From a checkpoint of a small image FSQ autoencoder: decoder norm batchnorm.
Rows from block 3 of the decoder, named by matrix and row number. Each number is 128 + 32 x the weight over its row's rms, rounded and kept within 0 to 255. All counts start at 0. Numbers have three digits each. After the name is the row's rms in percent of the matrix's.
# conv: 3x3 conv (decoder.decb.0.1.conv.weight, 96x96x3x3), inputs 20-39, a 3x3 kernel for each
conv.56 102:118135095107153090117178098108085148137061174155106131073119088108157086116100108130175146129181112110118145057080113119145181128091121193131169147128115196116133095086096094112100125134128106085068135068164094111131118166086139119206092090035168110157152061125189104208107136143119054122185126122110129099138113103142057151167141118196146131165100132129135123125136103133131112169097177154158186145107134135146163174164149146158111104152124114105110109136101149088138100122142113129137129121146044146159116125136115104163093144096134071077
conv.57 082:155124140116131143137209146102094141104109105133123120141163164126166148092132134096157108157104117183165125145139145083118117172144156128120154110086119153093166148194150076049144120115070153139154123143097113121115123163154108130092146160162121143125104184135095130104152123123127168196172146122140134130114129135142150093079094079201144169166139120141139157099134132132173180109066078073098092115085118112107129051194137120157178132127114115127118102160090115129126125180180081083092113172124135103111094106108156154131158163133157151107
conv.58 116:077142114092119046079121068154146129092136107113123140139108090114103122140147123087126086180163169102121128145121156133213108147112152149143130157081145119077124131131156094108149120143162138160184141110068100164121177114179105177135136156174115169114108150136138115091193195141091063071149043133159142166124111137145125118113108132119130133098096113125179111142067147103127103136093116142085116144162139145081130148170133144090121100067109109184115150109140106100138117158135178127110152087094087130123091254174106106149107151144145120165
conv.59 126:087179101104139095083167114152127123141064046140051204130161162129196140143105101112103100123128150111182156082170090095142100119126133172133107217216102120137140176124123132083131127111148094120166138096064131138131110107152152114185122088109119160133154135097146105147123063137118090144130099139133115139128094099149119127126120111172123156121114132114124092166090071146151145108120115113148088140107149128146125134110152154096142137154110130090117111176126142165154119108165136090119115047059078106097140203183131123113155255097125174072
conv.60 104:128125122132137119110129112128167117136165000130158166126142166163150083114138139144101120104179139120139119123184097141139131131131087118139116122255113117096116143106182141140145123124145133040134078187040145152120115154130159165185103129095157132107122149160136137129155085103158110111120103118131137144081092126121176109135130149146090158173088125100148134134149104103125150151089135134175133142120150123117134122115131145130157133167134163145135110108118107117151104167097088128122138140085097255149094107154156103076098255104115207102
conv.61 076:089131143082139164127151111160113148150104138144075108118090088213102125130134159109123120076168096191104090081117116138136122097118114133097130151125137140089138131170147085140143140142143131110124132191186144068129103157113197118111136131095123139123159055113116093132133194130150174145116176146132117159121068120146148132195145163076110124150077135116142120119117082086117115074130148070051074147120112116177196125211121108175110109142108146064151105199142126156150128126125084128126135093127113042148129158101117058112140160121073050176
conv.62 086:121119173175110139150113142170068129144064167134094208115125081165170129121136143099163176120154104131113124163077176085147126157098154148090151127147129151132098144134144125159093097153129148091082105224086107105117138149131104129133142123120165135150131125119168138136111123110108139133167181117134100155117149100135131102142099116144127125118136143143167084109169187137112117127132172127124144099109133120133085156116133088116121095126099088248062129132122130079140127131141128124108130100163135078109179148046092119074105197100107105124
conv.63 070:156127101145203073100131116132104088078171255122168088129080122129102077097180134121084124112115148120116129119166133109133103108133114119127122151043064096170109168108152123218121164101164143150143110061160133123116135133119148137169118158180127128161108101255119139198170157122150193158152109154120131131133126139128153127157105106087129097133120142136127102147037168112122108138157123093105139127129135149126141103097149159128125145131113121114125120126152162057115147167122182107085149111143121105037089210172113129128151067124114235207
conv.64 107:105155136124097108121153147108091142129107164076090166150118114163141028116063112197097109184110073177155117084111140089118123183149131146161130154106129149146095180070112143082078108062051098112169152160118086096148147116147173130081161121116111127133125086100143139086085101128001127137126154120118143120147149146118123147085132099148151119107137121090137143126156134127136157171121105132115110141128126205147136201119116177106134084070144150122129133073077180143111191116112181115109136128124120101103118142164124127136157080065123113115
conv.65 073:103094134116158128132094123119108126153144091122112161092160091140074181121125175151124097170108134134074106132083107129109128108059115085155112069184068142142163177136149081098169129111178100132105187148154140163112098127104086117127141135121195100148109140093120134097138156107145137049074104135114103145180093145127138106174122162144105069125101107153105113047231168135090079160089130118122126150111105138127099161193165164147109108157136123221164162148118071163134074224073062113098129108138086194099118118113148147170114117140165167154
conv.66 140:127127124126108113133126134117159118208124158140150109132152101146066130110141141126133109106115102138106116088067140117119128144127113117094103125163165124132087106097117154132158129116112164255145114123135136142160072107037187139136089068125116123112162108152125104090154113123154118146116116128126104117137124177106153127146119137123137124135133143100147135157130111102132113138107102113112093128128134124130145124119125135137111176166123128079132136106111129126128126130121116157135088000102079000117127100105065068104090100151125107106
conv.67 114:187079174177027204201036189112149117115169129073172116120144105164149147094153130125134148127153121134149131121082164174144128116105125097154127083078128109131100116154110126140094098145127122114111026000122177093150095113122072220138067192123138109166133126140134147183093133114052173109101131095109143124109105115130130123161133134120119097126132109134170123160145098122145124113129108140159116144156114108120121150133138092131124152134132141091143167111123127133120097112142121113118153109131255209163191229082121127117170131107139115151
conv.68 096:075186102136165157099118105179176123116148049139164196153099138106171142146112126135106101126208123130110154090166102157153167104141120138142094119212140123049131131119112136118127118144101128139166137069089154192150115091124118152153120104069078136107105150150131133170132122097118142131172152142147104141131145088120125118127147127129143093132115080079147155119133097123123158116209173062121100130123159134109141147145139145136142098152133112159130120161110121150106194121105104104103136109079107223157113159125106163138103255142153070137
conv.69 091:150122144139143180162115132119185094124151156168013215123150114110169164100134128128131142167099181122162127155126144131141157116117111165131129115063065180081113148123143116160121132121137146158111110111065172121107140127091073108143149093193152106158138060073152109187117089084070104144171102126102130104111087078152094092100106106173161138122096109145134137140103131163088135102144113177000207158126142112108148133182138107130077143124103138106141143111132104149102114159149113085130133087110086086216060203240118129145112147133135102123
conv.70 083:128130159145146154107144116172071152069247048176039205081133043137202186121115082169163142156146114128146147002091093125145127122142124128105158124255175114143078172142115128166124130083120096101108122126045128142129158118170081137122138175105122145134133139189132141146125140132125218142143119122176126119119145120125146090219144155113165093151128118130130113127158096152095124114132144122069130129127157135081129106165124147145120135110084118141120126129113103092114118095120167100132122116093151114131164046114131183113153220114133203138
conv.71 074:153152129108142097135074128133105144110148062095078129082133091139176130101128133162197176137139121146131114046096061182135117119104147157117136119195128159143104081112115135078133162112122096151111159051169147098151179084156100157117141123180128102114181110126118083125189127172206077076126091176132086113131119090104144162174143123164135112170109106156150199076106106139113152108031117095188094134161076123116139112161128143127181112143108090184117144081102166118119130076122088154118060140117120180086114108085146126131183230177100133128
conv.72 069:139130132120110124147146114096132131132054142105112085118082128152176098122083193159099066123102118118069097129137124162142135112115109130111100079105177074150079083139119132122059153093101135144096166086109156100134113092106157135176140107114130158183098119099122115125025162149090080122113136132132112138162143214192128192088084089132142167116119179107149100140156093139172169083111094122117142114141115164089101148101088120181092129167078115102123125113129114112089110085132142126119135144164132161158069050169122133103095107115121111118
conv.73 103:117114088088146156136176142142132121073195076110149132137137186116188083135081181110094117134144087175136168159135123151155129111110097133158114156149111099167143089141164085166172122136138179063089158140086125122144082101118119111146125125172149109125137143198161160138142143095135155123136140089128099133162026134144112154110097073154088125077130095073097105151132126111129109172041194154068155149143132159172150082089090138146171082117136169093164132152117125152087102125118165138135106151099096149176185144105193109187169000137139124137
conv.74 074:099087103123141122139096108136113137185124111106202091123082103108197122146115147187175105049088069155134117193159163074137110120110101125154138102131112106130106108126118148150168141158178071134113128118136124155123163153135106119058144141178090108111113120237091139131135137140179138082175135171116175154153153094121120117206185187097156068118129097124108108140118133132071105106195084119139151149143148158154101126159143115128102112115127111174133096135118098102151129127101130076138099069144147151147151108147104170088173166113143138077
conv.75 082:131138153142135139114110131145106140105099187147106140081185084142139167125123115123129110143132080124113142162096206109054187116128184099114140158077154107099160113158103143162090117148088137124118171156105138116090133126145120142061124144109101121138138151205061136149131135144127078140146139130114102143097112123147120123151091200091114164100084177108134136098160100100164200100091140126098121141136120140138150121164101130144131129119118131096122116182115102137115074107096084132139067182076191108203082096107117127103134146106158154131
conv.76 118:170076155185056166138169122080135096103091170120193082121135130093158099111079134132079104109150113160175194106133109131087143101170113102113134124073122111117149150146131090107118152107103096104086171182137108097064099169129130135075083174106147114104136122181116118133081140108126131169121127132138092094117118086103108065114112109111149139171111110170121144118110146138131168155064096139116085127122122137115118092109137119139115088113105143136132107132120100110089141121170098123106106103158148140122106016140090155117097039131085194124
conv.77 081:099121115097133083135080118110141082114115124083197087078121161090153134081121139125079114156110106143117140126151104093112141124143113138161128111128133146131132152115100088165125143137136128101097196087159146152134162104129120160150144170105096158100115126137172120108044135139058099146033163110149138128139133132145136156169118116230067113198100141148122156086105070112162176107174158065137113094144143197135155150129104175146095128111129147087109103148149115128118191140116133141079093114150115184101127155116061132097135155101015147120
conv.78 067:153124140065167151122172152115146140151097172126085128105194131148103164118107165155156167137177119122137140043208154112208084128154162143121114101098190125107125131097126146188091153077172169073119085129164179062104111140094141076111108124090129155145100144113155119108124201170077155131074135123123107103138095143118096129152116097131149124113134087136148146179178102111119119139127113175108164107201141120137102156164077113133133130157115150111121130087074142129153102134094138096123140116118116215106110130137104113091059104158081035121
conv.79 111:071086091095113150076101134092139173161180180100142130161172131121169122121168096121103089105104111117107125145192111110143112125136123094148136115138130080104086130161112191160116164133107116153125116126173121118138114138142107099118118122086150123110108103127106105106102105104110095114087096147142149096103147111135079119085139118176174192113134150124105162153051154114082105192192142207164161103130119149096151113112117166135175137149166104053138083131119073140109124162146087147138167158108099215105126131133122107151108104097139155199
conv.80 096:160098179137119152162084175076161057143108140037060054122089195093016162131107228151107143116129102121103146140132085141059110114112122128103148116134191159080111118121130155107183124123135136131093142112159139108131106157120136074148084115093090096141103117132101091156136145156114117151113129110123157107161107140124143126112069127134082121145162171114122134125162129152111123107055140125115116110115133138151117093153100087139068134153059118115145185101087144146130101075158114140111118102168181086164105026146167097143021000126149118108
conv.81 089:131170122117135156068139110138082127090170171145110140125099148137167079191086172152108141105102120141169167138090106091106110106151119140142142084072151112094234161085130105083120132048148135145127161104203111181093117138140123083070178119114107140101137177158132105138135076117100000158110088145162121164110115180144107157157123151112108116111132170176104159142103206143163112102108154143082102107118152138067111155111180135090104075150077149159200112065138190106127157175148141121147153126128133039025135161091106181126115055117105141138
conv.82 094:144175150137101125130151160124136195105139070170109052129071126097188106145095120147121110125159139085113073188103136120125122130084140125164134121185061135150128118150166166095131102147114121176128109090072148162125132083142099130111134174142176101144104080162169172106081151122175129128121189125149162146113103062132089212118178119166080142153126123090127117118113050100108153089120122137160064126121136125113182138179115104122090108128177155133128167148117187143129124075085129187141120206101140038160091192171124123137160067083138137150
conv.83 075:145163133169177139185168202102129102181093092120156104083141115107205125115085066143148148133166142132112136064096113141129168120104104176133137169134087153081158117069159089150080132100148119128104148118101131144106116141112087128120140102114132174168146171192156137096102143115164173167098183130151165112159115114112123120125083164141140135149149149132127126145097100183079137142133116139113120112091112162139122120162136132111104104083121142172108151146192124154112130240127169139100167113080124182108156133067117131117186121075145057131
conv.84 102:107143125184112161160126153192108163127150181105091128096127150094102124103148134123119131126154132117137139112201111194135142153143141107158093099160139108157145148086164060095088164105162086150109158240156130154149101098104137122134092033139135110136136114161110063147136127152155128156121146136136144131160109148130175190097114096145182153119163130078126124157150150114139170129149125221161194093075127094139156116129034163161124134133122133101130152119107181103138120118139133126116119095174093206254082157071083129096174152171245182153
conv.85 106:137126157170136130119147117123096126141173134099155111146143112107173089125097103138161152100134103121129141166082153112165103091105136150050163228156106109109155154060169069131151157105151118146092108174104137142101144147130126095090140077122101155097106178094083171109086160085135118167162101136114048066122125165133106092149131117111171089125136131134163145148138140141122139142110076128158086098128126129128147139115128143167142159111104151159168104108168175175116123149108155123093115118131168125102173083113180105152189052145130170116
conv.86 084:102134148154173152083132169077193107130158132119181150134075142052092096159066109107125140145160102116128139177146135117128167130139125116147096128172126141129099113125149144169138120138156130112196108162132112148137111108150146119148137132087116149128128119106144124116112162155187150143121140145076170112123091134112152090108130158138134132143146134102138153148161126157163133085127119136207138092097136124100127134139102166119136128123120124109141115149082126128101148111139110141112140171113144247134129140136140084162157090118076091108
conv.87 080:152131139135110085129107157143111093164208123060102147115184121135189152090090097185085172118161161175129163095089085094170133162131137128180126138142120099142107181149137138162109140127160149118129144255122108100091121160146086167051124106136126131128128169133142052102121109121139088087165099135117180104124110112126125088078073134136167122089144140124129097117098173121075136067125113127131172077110084118120143092105097138143169113103113102118118142185121107102093149151124155146150153166140143090158072030149176198112087171108132071148
conv.88 100:089162052046150030081202083113099115124154201111196070159134089159176149109142092158114108136145093140126121076154125141197129113147115106077121103155182161117145124100129172099136140109121140146115089096139137096179172148139160084204118140118129155119101174092123129108128160106150154130114113146152084137138101134142104150097132116132181136089155113152062153116148148143110113121116126161164126090101096149133148114124143151126147127116118137064116169078163119152117104123148159162139144113100126216166140109088137099135103068176150079156
conv.89 091:115135091101106123083056162066141111115164123142146096072164139152126103143147109159162175107093171120093082104098130154153154106128156152206182137000119133146112179127104108104125183144066109166134127041121135166116127080119123115128126155129117141113107142099098096153165147139093119136101097114109156133157113093158095129098162089143120150104168111132113136139139133142096112120170135111000138124170115159117146125134123108185123100182126111123102120149152138101161140152112148171176116154120149136107113254173120210124128084190170030137
conv.90 099:142116085160098101124105096129147096148070243124107091130102150106131176104109100115133186082158208108085200128074094122139175122111198103111170151095135114160151119107147089124087117125123157097052111120113145097133125143110159120143082117100096139160159190171102110144149091098127065114150030158132152136138098144160094107130092108094099164101129175110075090160149160103156127121057178177144164127106113159135173164155207178105165182123110137143161113146159179119156100100143120157175115131128063175141121127128128070097069081170044142103
conv.91 132:146190155177145152164225138118152149137099089151145207130159162158117142122183127143148148164166134147142140036161127156129103094154161131140126134154120154055148135115125174110131140108111156062148128060192130128141127160105102172000119132047127172144164134117103160102109140130240039119084157138152098118157012087125100072098133140116131103146109120122148112220068186177140143093088114154137121125105132136127120137136117133142127123144117101095095145096148143165142109207117104119146150105125212034091151146069130126136169092152164092145
conv.92 088:100117118131089091078128121015168049120175112077159123151114141106156100139183148152093155109133157149138157161115122092139118110139142090143095164154138141173156095145163169178141136191124055132133123193111095126084133102141162152140100140145151135164153183089134101104081102096140153109090132117163113155169111140101164168073117102131169159108119182116147124130115161073130155107091156133116114110113115111117132172128096157100132151128102174181101119078111105138134106193130150138126136159158136097075131174146079105125052155077104095119