From a checkpoint of a small image FSQ autoencoder: decoder widths [32, 64, 96, 128].
Rows from expert 0 of block 7 of the encoder, named by matrix and row number. Rows with one number belong to one neuron. Each number is 500 + 25 x the weight over its row's rms, rounded and kept within 0 to 999. All counts start at 0. Numbers have three digits each. After the name is the row's rms in percent of the matrix's.
# gate: expert gate (encoder.blocks.7.mlp.gate, 16x256x128), inputs 86-127
# up: expert up (encoder.blocks.7.mlp.up, 16x256x128), inputs 86-127
# down: expert down (encoder.blocks.7.mlp.down, 16x128x256, transposed), outputs 86-127
gate.99 041:510518486504521504492497512515518462508515478487499500521480450511490491519531466486474509479503479485528525515491438503526497
gate.100 042:495449476528507523493491516493546489473511444498490471507463481465554492526502487482497506505521503506514501540507473502469506
gate.101 121:515516473512511485514499469474538536526528497475507513509524512490499522488524493521469495502546490497510464563518502488481543
gate.102 093:492508491488511525495533474514476514541536478535490510489491498482529502454540479500480504500528504459542485478563518485498526
gate.103 114:514484510497526470472490519504429451512457506486525491540495511490520522482523522544517503530530509478497485508511544478515480
gate.104 043:530513478475461476529466523509492471501528468502488538510501525494491514506528485486448503496432511490539526480537480498503478
gate.105 046:500525535512536511489495523450455477497527494487515495494517500456453458530485512505502518487494509512480490525466472524520511
gate.106 058:511493519459503482521519519460518459487520498469503505507483524505468480531505497518498511512521472507507493444475505481540517
gate.107 153:487491488482517520489545517507512472488517488472530514492496469467484535476524522530472485560462523533537504490498488511487488
gate.108 160:457519472493475531532556474513512449515495509499555516478486471505546497496516525502519445494459481520495511513480444483482526
gate.109 053:531487511523511571523511488515471525509572497497488528546466490509514464512488471496517491516466482465470543478493483451535499
gate.110 045:524500513500497484534505535553471468491497455475466472524519504535533515518476489498452504529473494447482534480501484473478563
gate.111 122:484491438538510518565484498468486492506525524489511507485498519498498490521450534514490548532475497493539478515526444506470492
gate.112 078:532500501509491462499527552481486507489483491457495516496527529522534490518508502449472530536538497437485532504495493485473516
gate.113 103:513505498457481490516515501512471534530513500476476457469471498502501514474483489532493498504512467472559521551491514466516566
gate.114 119:537501528495482520491494505471493532518468510500497507466507498509457536491481513547522498499505522534491495513538515498493462
gate.115 153:497514501451501440535549477522445525492506477477537509477502499492472476504500490471488436484538497466515442496546491495514463
gate.116 133:441484499450475500498487472497507489523484532461531493502557491501484472489488497474496554463539504492482532479502539553482499
gate.117 049:494491529496543520515491509509485495522535517489522468456517497486544516479469463481499544514529520477494517471479485515490507
gate.118 108:510489471517500458498443485493489461461457491476484514512486549474521506544462502504467475467542570481450494510505518519495511
gate.119 126:466512455511497532474462544525470465508460517520502515512493480531513492503462475514528473506497478545516499505479539517498494
gate.120 028:514503499486505441492479525463507453493517481494524515470527494487476503515495498454469518475497481512472509449513512485512535
gate.121 117:515537511504456504487559483510550494533482506507508508466474490517507478517500484490518528489479506525443483479483519501544508
gate.122 078:508506535525520481509519509504510539513492459470500519538502487520460496516483472476542471504526487475463462531523513462516498
gate.123 070:474519514521494510517518517486491498540518533497477470524508544510504543527468472460489478463527516495485504482496466503521519
gate.124 046:526459503553472480518503546501513482521541530473495517487478427518447496526476488522501500504460524491533551502483491538475499
gate.125 142:496537496555528472519543505500471508530466504460467503494471517494522499485484515463455502525527494490479461479528500494477541
gate.126 141:468538509476440510504497487500534485481522493508517520500541468502518477452528505479483514487491519488483497464548484506490511
gate.127 131:530493528438514510480472498536501516530515491502495510498501506455533493509492492506496492497524526427566506570553484458509524
gate.128 168:496500528505514483483467495498526478533503545479548510473422508478498518509482495480513519476477518501513467537494513473488502
gate.129 142:474514514552495508520506468530520495499520500490549472461482513484509498472480502536514481510535501499470508485485452511490487
gate.130 046:512505514525472516533505465531504434497495503460470494503474489473460488532500506481472500510517500532458520491491468539503528
gate.131 034:488461482476473525460484505491487468470528510472526506514530474472486471519503484496516488506488521467534511469511487518506510
gate.132 066:483461516493479527522438513514513482516544509478540507477486507503497486471500465514484491477480488504515488520563489469486511
gate.133 200:535504498517497550489507499483523517467486515514524496485507487512520482522514485502474510486510529489476447511524501463422501
gate.134 094:477544481482493502480485521517530498450471524464500533523538510520512538535492478478475517492506486533535497437481495471522522
gate.135 038:506537494507506513526473531476513499477493495519469501511519494522466483490465464536430503505509493521456525477513472469523546
gate.136 035:522494473506505509548505479506497457476493489485518483525486477471456525474500497449433500492476522502512489515547496474473534
gate.137 119:526523516486473503519510495432515480493499488528528443493446478501469522491523507548462475476482484498497521482528468493512523
gate.138 085:508497533481520475508473498487488481502530492495492486527534455503535486518519523479471457490530523485506488475541519481520506
gate.139 061:535498505507480507484578492494497505452479548514493557533477508461457470513519447494494528543485487510483499487512543519519468
gate.140 098:521471501531495501503506535501474499417489509479506534506452499510445493472499495503483515492499462487482500521522479478492525
gate.141 118:517497529520536511589499457481512524479551520475522488502525515487465475506525488487466502517482501465460516473518444455520524
gate.142 121:474523511514505496454484463498508507481482531526492550479489523483536525501532548520488510491478505508549467495477506481466485
up.99 042:513480512513476473462495488479509506474516513476474541509517521504485493532504463499520509506540492506479488506532479494467509
up.100 030:527546478480479489468464522511470476492469512553471509496478499518476499519496538499492478467507521520539495507489528528487500
up.101 124:512515495563520498492486534506562511475455522488493489487511528484505461494481503495507491500517545504464469529461485518487509
up.102 085:460477500504490510521485524511537507503506514529516539506497495522538521541514496416541480524493469538465513450463515532475509
up.103 110:514486511479502511510515485493541536497518507515480537464532457519498468516495490432480492490464486521490521484433444529517494
up.104 036:467477477484505462537535476465503517545539514480468507511492510492537514515509509480495487521535463489506504496514528520512511
up.105 039:546502523450499465504461467461495510495517441519451469507517519477522492511472505492509474481506451479497483449499491496472491
up.106 055:488494513470499510435499463525480524453506506493525490462484498487539506501524529526488466477489499505523487564501525524479506
up.107 139:481522524501520561506526492517527462497479511503534495491526516518493505471486501577525510532528484553515490475476444487514484
up.108 203:428490496482480522509517450477505453511495519488524527482483488501507536492532534480538487490483500495492538517501441504445534
up.109 048:527535491540471522486455501522528517499540474497519541510513549508512482529489490445559481502465506486507491512512496424497516
up.110 035:478465467495516476513488483530461461533504472511462506489500526512490535500481456525461543506486481467472490455460492502507509
up.111 119:497472571504504503488495524523531478501498479523532522498498518546543496535545490497465477484482472512481498448477482535484460
up.112 082:485499460426474518505498515517495493493511524530575500476462500515476492502549501517486517440466505463531554529450517504471515
up.113 110:529514479480465509482505455490488527462523475502480506512434462491507511475545550555474492507523463462521537451519505518489515
up.114 100:465511532459467493516436513444487506509474531508520511481518453495486507496501529511505492485464480483489469513508494489539526
up.115 142:463479502482459544473459525503483493521499492496540467514531491518516492538498525490557539504477531517476546529461553489536509
up.116 120:547491478523508534542496503503509518474525454529455538517441514494491515496505515509481446535464495512499478481480459442493532
up.117 045:503500510531507488474504514506520519478516497546497558538478449511545468470504484501547508489469493475472531498483550502474527
up.118 108:493494517483511527484540486519517516519541495524464504504496456516501483490546520515505478507475457544530505497464443516508499
up.119 130:475519466492505530456461523512469457498474514499483515508476492521507500505478470505517468490527501545533489494490551532493493
up.120 027:510485505490532521462494496456508483518532468505499491504503493539506496489506515489509507493514512529504488497529498521496496
up.121 125:509526500508496487472515522467543490540445524471487494494491465478525476522480489504500510476468510547460540500542525538551509
up.122 075:528506496441484506505451531504510497474510533540544496462503501468493490521540496507457468532499539513509520519523505485496516
up.123 056:493512515502492480496526509491469501549507518503445460503481513506508479511458474494470496475544509485537492473481528522535486
up.124 037:494450502472487501473489483513527516504515501529490476534506457514527534496523518539515516473498530455472476477481523492479494
up.125 177:496448534467473510485454478485522502501543501526520506503534493481479510516519472501541510450503481528519518527476492496525454
up.126 169:509496456484514536500493525480493480490515522464453470524465536531518518573463505505498484484483540516511512526517469520472504
up.127 144:507474452484490491539512502459494516521499484508532536497457511499483485516472452499489518512525514486480513567512511463479519
up.128 253:494477523507508506492526479527520480506510507464523472491413526526472505470460517531509517553488523505522475486478520497465513
up.129 140:496515535496513529512514495527506484509485499504509501479485489462466540484468501526516470546517489550528500535506484522470470
up.130 035:467483519546538495492467467468492495492485488499503505510552478509460511531542476529489483446498535488464558482523457451483515
up.131 031:457477481547467494512497495448506455476479525465521524539537485517438492518491509512511547462484521456484521495523500487530472
up.132 053:498526555488492471440473519504453451509476488501503487530480511477569494525522517465504493449534495527487469495490492541521526
up.133 166:481491517492482441519505548526497485506492471479512525495502506491486510477474477492511511540508477513516525498489511537540489
up.134 080:534457522511475532510497487507430533486503489563508501497496483489497483438514502550500499498493490468453528520516499493486488
up.135 036:480514516495515497514499521479464496487497490466458506485520514528482521519481499480463532492541495495445482507511472475511490
up.136 030:483480443557503509491503502511466465523497494552467521456542510520476525471516472506452461510476528480505561492528494490456488
up.137 105:499517467479512470535516550496505494501498512498503480518466504519491522497508515487510493483436522526527512503498516497499523
up.138 069:472490522501525463516465473508487498502499480499473475519532473479538527509490516505477469503536496504506457490541523519500520
up.139 057:505497486476524446487535498489482513482480503508522544518482497549417471543488486501496530498516494491468518455544544529518524
up.140 082:533486468552525483479529554497495520426463504503472564508482522522434491481506498529476506499485452525468497495513524470519533
up.141 120:535493500460473496472510564536483477512478490508483545462485472463529527506537495479512486493516511511517522552503565513474513
up.142 103:473493515530528520500447464521519473487488524558518511462470492533500506501501532506500499521483500494543444485491486492478490
down.99 026:473513514499538516483484501473462464480507507502512496520517512494484524536524505498459516520529466544546461454496499492504478
down.100 030:491473506489508548518456491490509492488530534456498489509508521443517526515508522488440501522501520492442504522527464478527543
down.101 100:474489531486482501524497468493524498555508496498555490519506472513462513504504504499513569481500511491469562462503552498437514
down.102 080:489485515498506530505483460502465526524497516509444460479534521466499515459510496514478494473541509485446522545546510494527476
down.103 134:484462484520514486465514493506427538508482499519493495508500561507495509491526518542542513510518491483474528517564545509495520
down.104 033:471511492524488545504498480493515484525541500495476515519469528505488526516478530509502479504520518536475454511476515514488526
down.105 030:479536509536502518490540484460549469556503502498540510468507451468521524468517507512480496477519500513472516505485483495548522
down.106 050:516481450528497504521476501475517516519483500504504482525523487518461504474466480481473485509520481505475486454508473511486513
down.107 137:493505484516497468511469515481478539494485488549488495502506512534519486533504487463500508460508471470496522501502484481506511
down.108 105:509519488562469467490519565491527477499461463517506472503485503476518492501491486547515483531531518505543446502500531461489518
down.109 036:510500479511489524484539541527505502507535506505518508476440453445487497473466515510514514473527486531528507547475513524478487
down.110 032:520510519498477506489515528488504507491461504494534502506499496505534477492530527511529512488520495541528527572525478505476486
down.111 112:505485498449509511519507472520505472521533547487514502522532505504531532521497488525482516511512499496521479485545524511559494
down.112 058:550547514467522505472482491493501500494495490455496497504511515474477464486495520524500506524468501504511489514492495465549507
down.113 107:495496497489506511516525482535496535527513490477477435482513544483511493451493460546517550487508473527503459506550497490498467
down.114 099:460482484518513488538547500544512525511517436521520512521529515510496486523514481484494473544499506501495520478473487483488486
down.115 152:496522485488514449505503466490442539517514532485442541478486534500502515506499479474481490514458434497533455459472475537526488
down.116 185:497530491491484444498442499487486484501497512492504480507518491493522493492471528491523550475543505481504486501522534579503454
down.117 037:491467518525509529514451508504476505543520478523508478512509496486478505555507516498516536568572489456521463498514526492501476
down.118 151:520474486508455478516512494491530517474471510516542492514489548472493526508483501522526509523533527501500500511523532492518495
down.119 264:527496530522531501554520466467542538488559503478513482487538514486476496505522499479481521486488503450457497490499443446521504
down.120 023:505499542480500546495491546537498461464489512488523452508500538520480528461475481545511508489452458483525478503487520542472500
down.121 108:482488486500517535544502482496492487484560524527551530492478492528505507503505496471471452503506467498516440467478472509495530
down.122 061:474515502498495517495527521474519492525465536512486499525500505497538513507478482517526481493465474526515510490483483532511463
down.123 053:503477458464475515497488490504480534487508493469506488476502533491509455489523529478487505494495491533468539519473521504451511
down.124 028:521512513485484464492451517512472490494508490480474496499521496515536489463507519510528522493461446449499488464506490501490515
down.125 094:479554532476509532452537525492506534515470531479492501509479512501492491463511516521507506522491482476471476461501469482489526
down.126 083:487527563508503524461508465451524482497476467478515468507518480491529529468543481515514501465484512510500497483477510555478499
down.127 126:509477465484492510498496494514502475519530461455498510498497482530462510531511507530488521503495513529512494460493451514478507
down.128 092:487515502473489505534483536487510495532497501524504519484536506525521517550555461485502513451485480515527521517474483447551515
down.129 161:521492504515473516480520470493538475510489511474529494516521515507516503468471508519540505512521482487469462497500514486529480
down.130 037:505499497475458475434526553519522481492473510521505442534480491484518513503485508517499473510507515506492435535503551482534493
down.131 023:485495487480507519477510530505513524500527503526529489509498502493523495485481469525483516514481479470518423520478445532500521
down.132 037:527469456487514488460494469493458497516504484469458479488483515494480490511458501522490505503479540454487515473540501482499493
down.133 209:527513494498488524491499484478490547525505525504531483484476492544544492546515519509512495494479480492494479515510522411476501
down.134 084:462520452492524482488527518520505469489504523451483505539494507510489535514455512495502520548516495552540458454479505497512487
down.135 028:497510523482485557488493504496502504503539497535541521461488488468504498529516494493473501482530511508514510493470506492507529
down.136 027:555538555485522507525508510481483533478515499513539511517538463493508504469508489486520501496535523522524481546468491503510507
down.137 086:490508512499526501493465514541521474493508459504463488487519508461507490509479491493470492535526515517463477492468440458500455
down.138 064:500496527545479530468487487504492475483467478492498523511481525489493502492460499524471490492499502455495510474548470495476527
down.139 047:501511537480509541515494479498520507513479461480461473485538511482498483502524546523500510504467493512544496521460464503544477
down.140 075:495498499488492499522500478508502475546492478460532515461508483475536497539506466475509510472530517449470479519482517471494498
down.141 063:512506523529542519515523478466508522457506492480514508487540500504442493535490472507501469465474488506468540514509490454505508
down.142 131:527541510493469486538503531493510487499548478433511471471489454473503465481501513497494513473487498480426523507542506477504485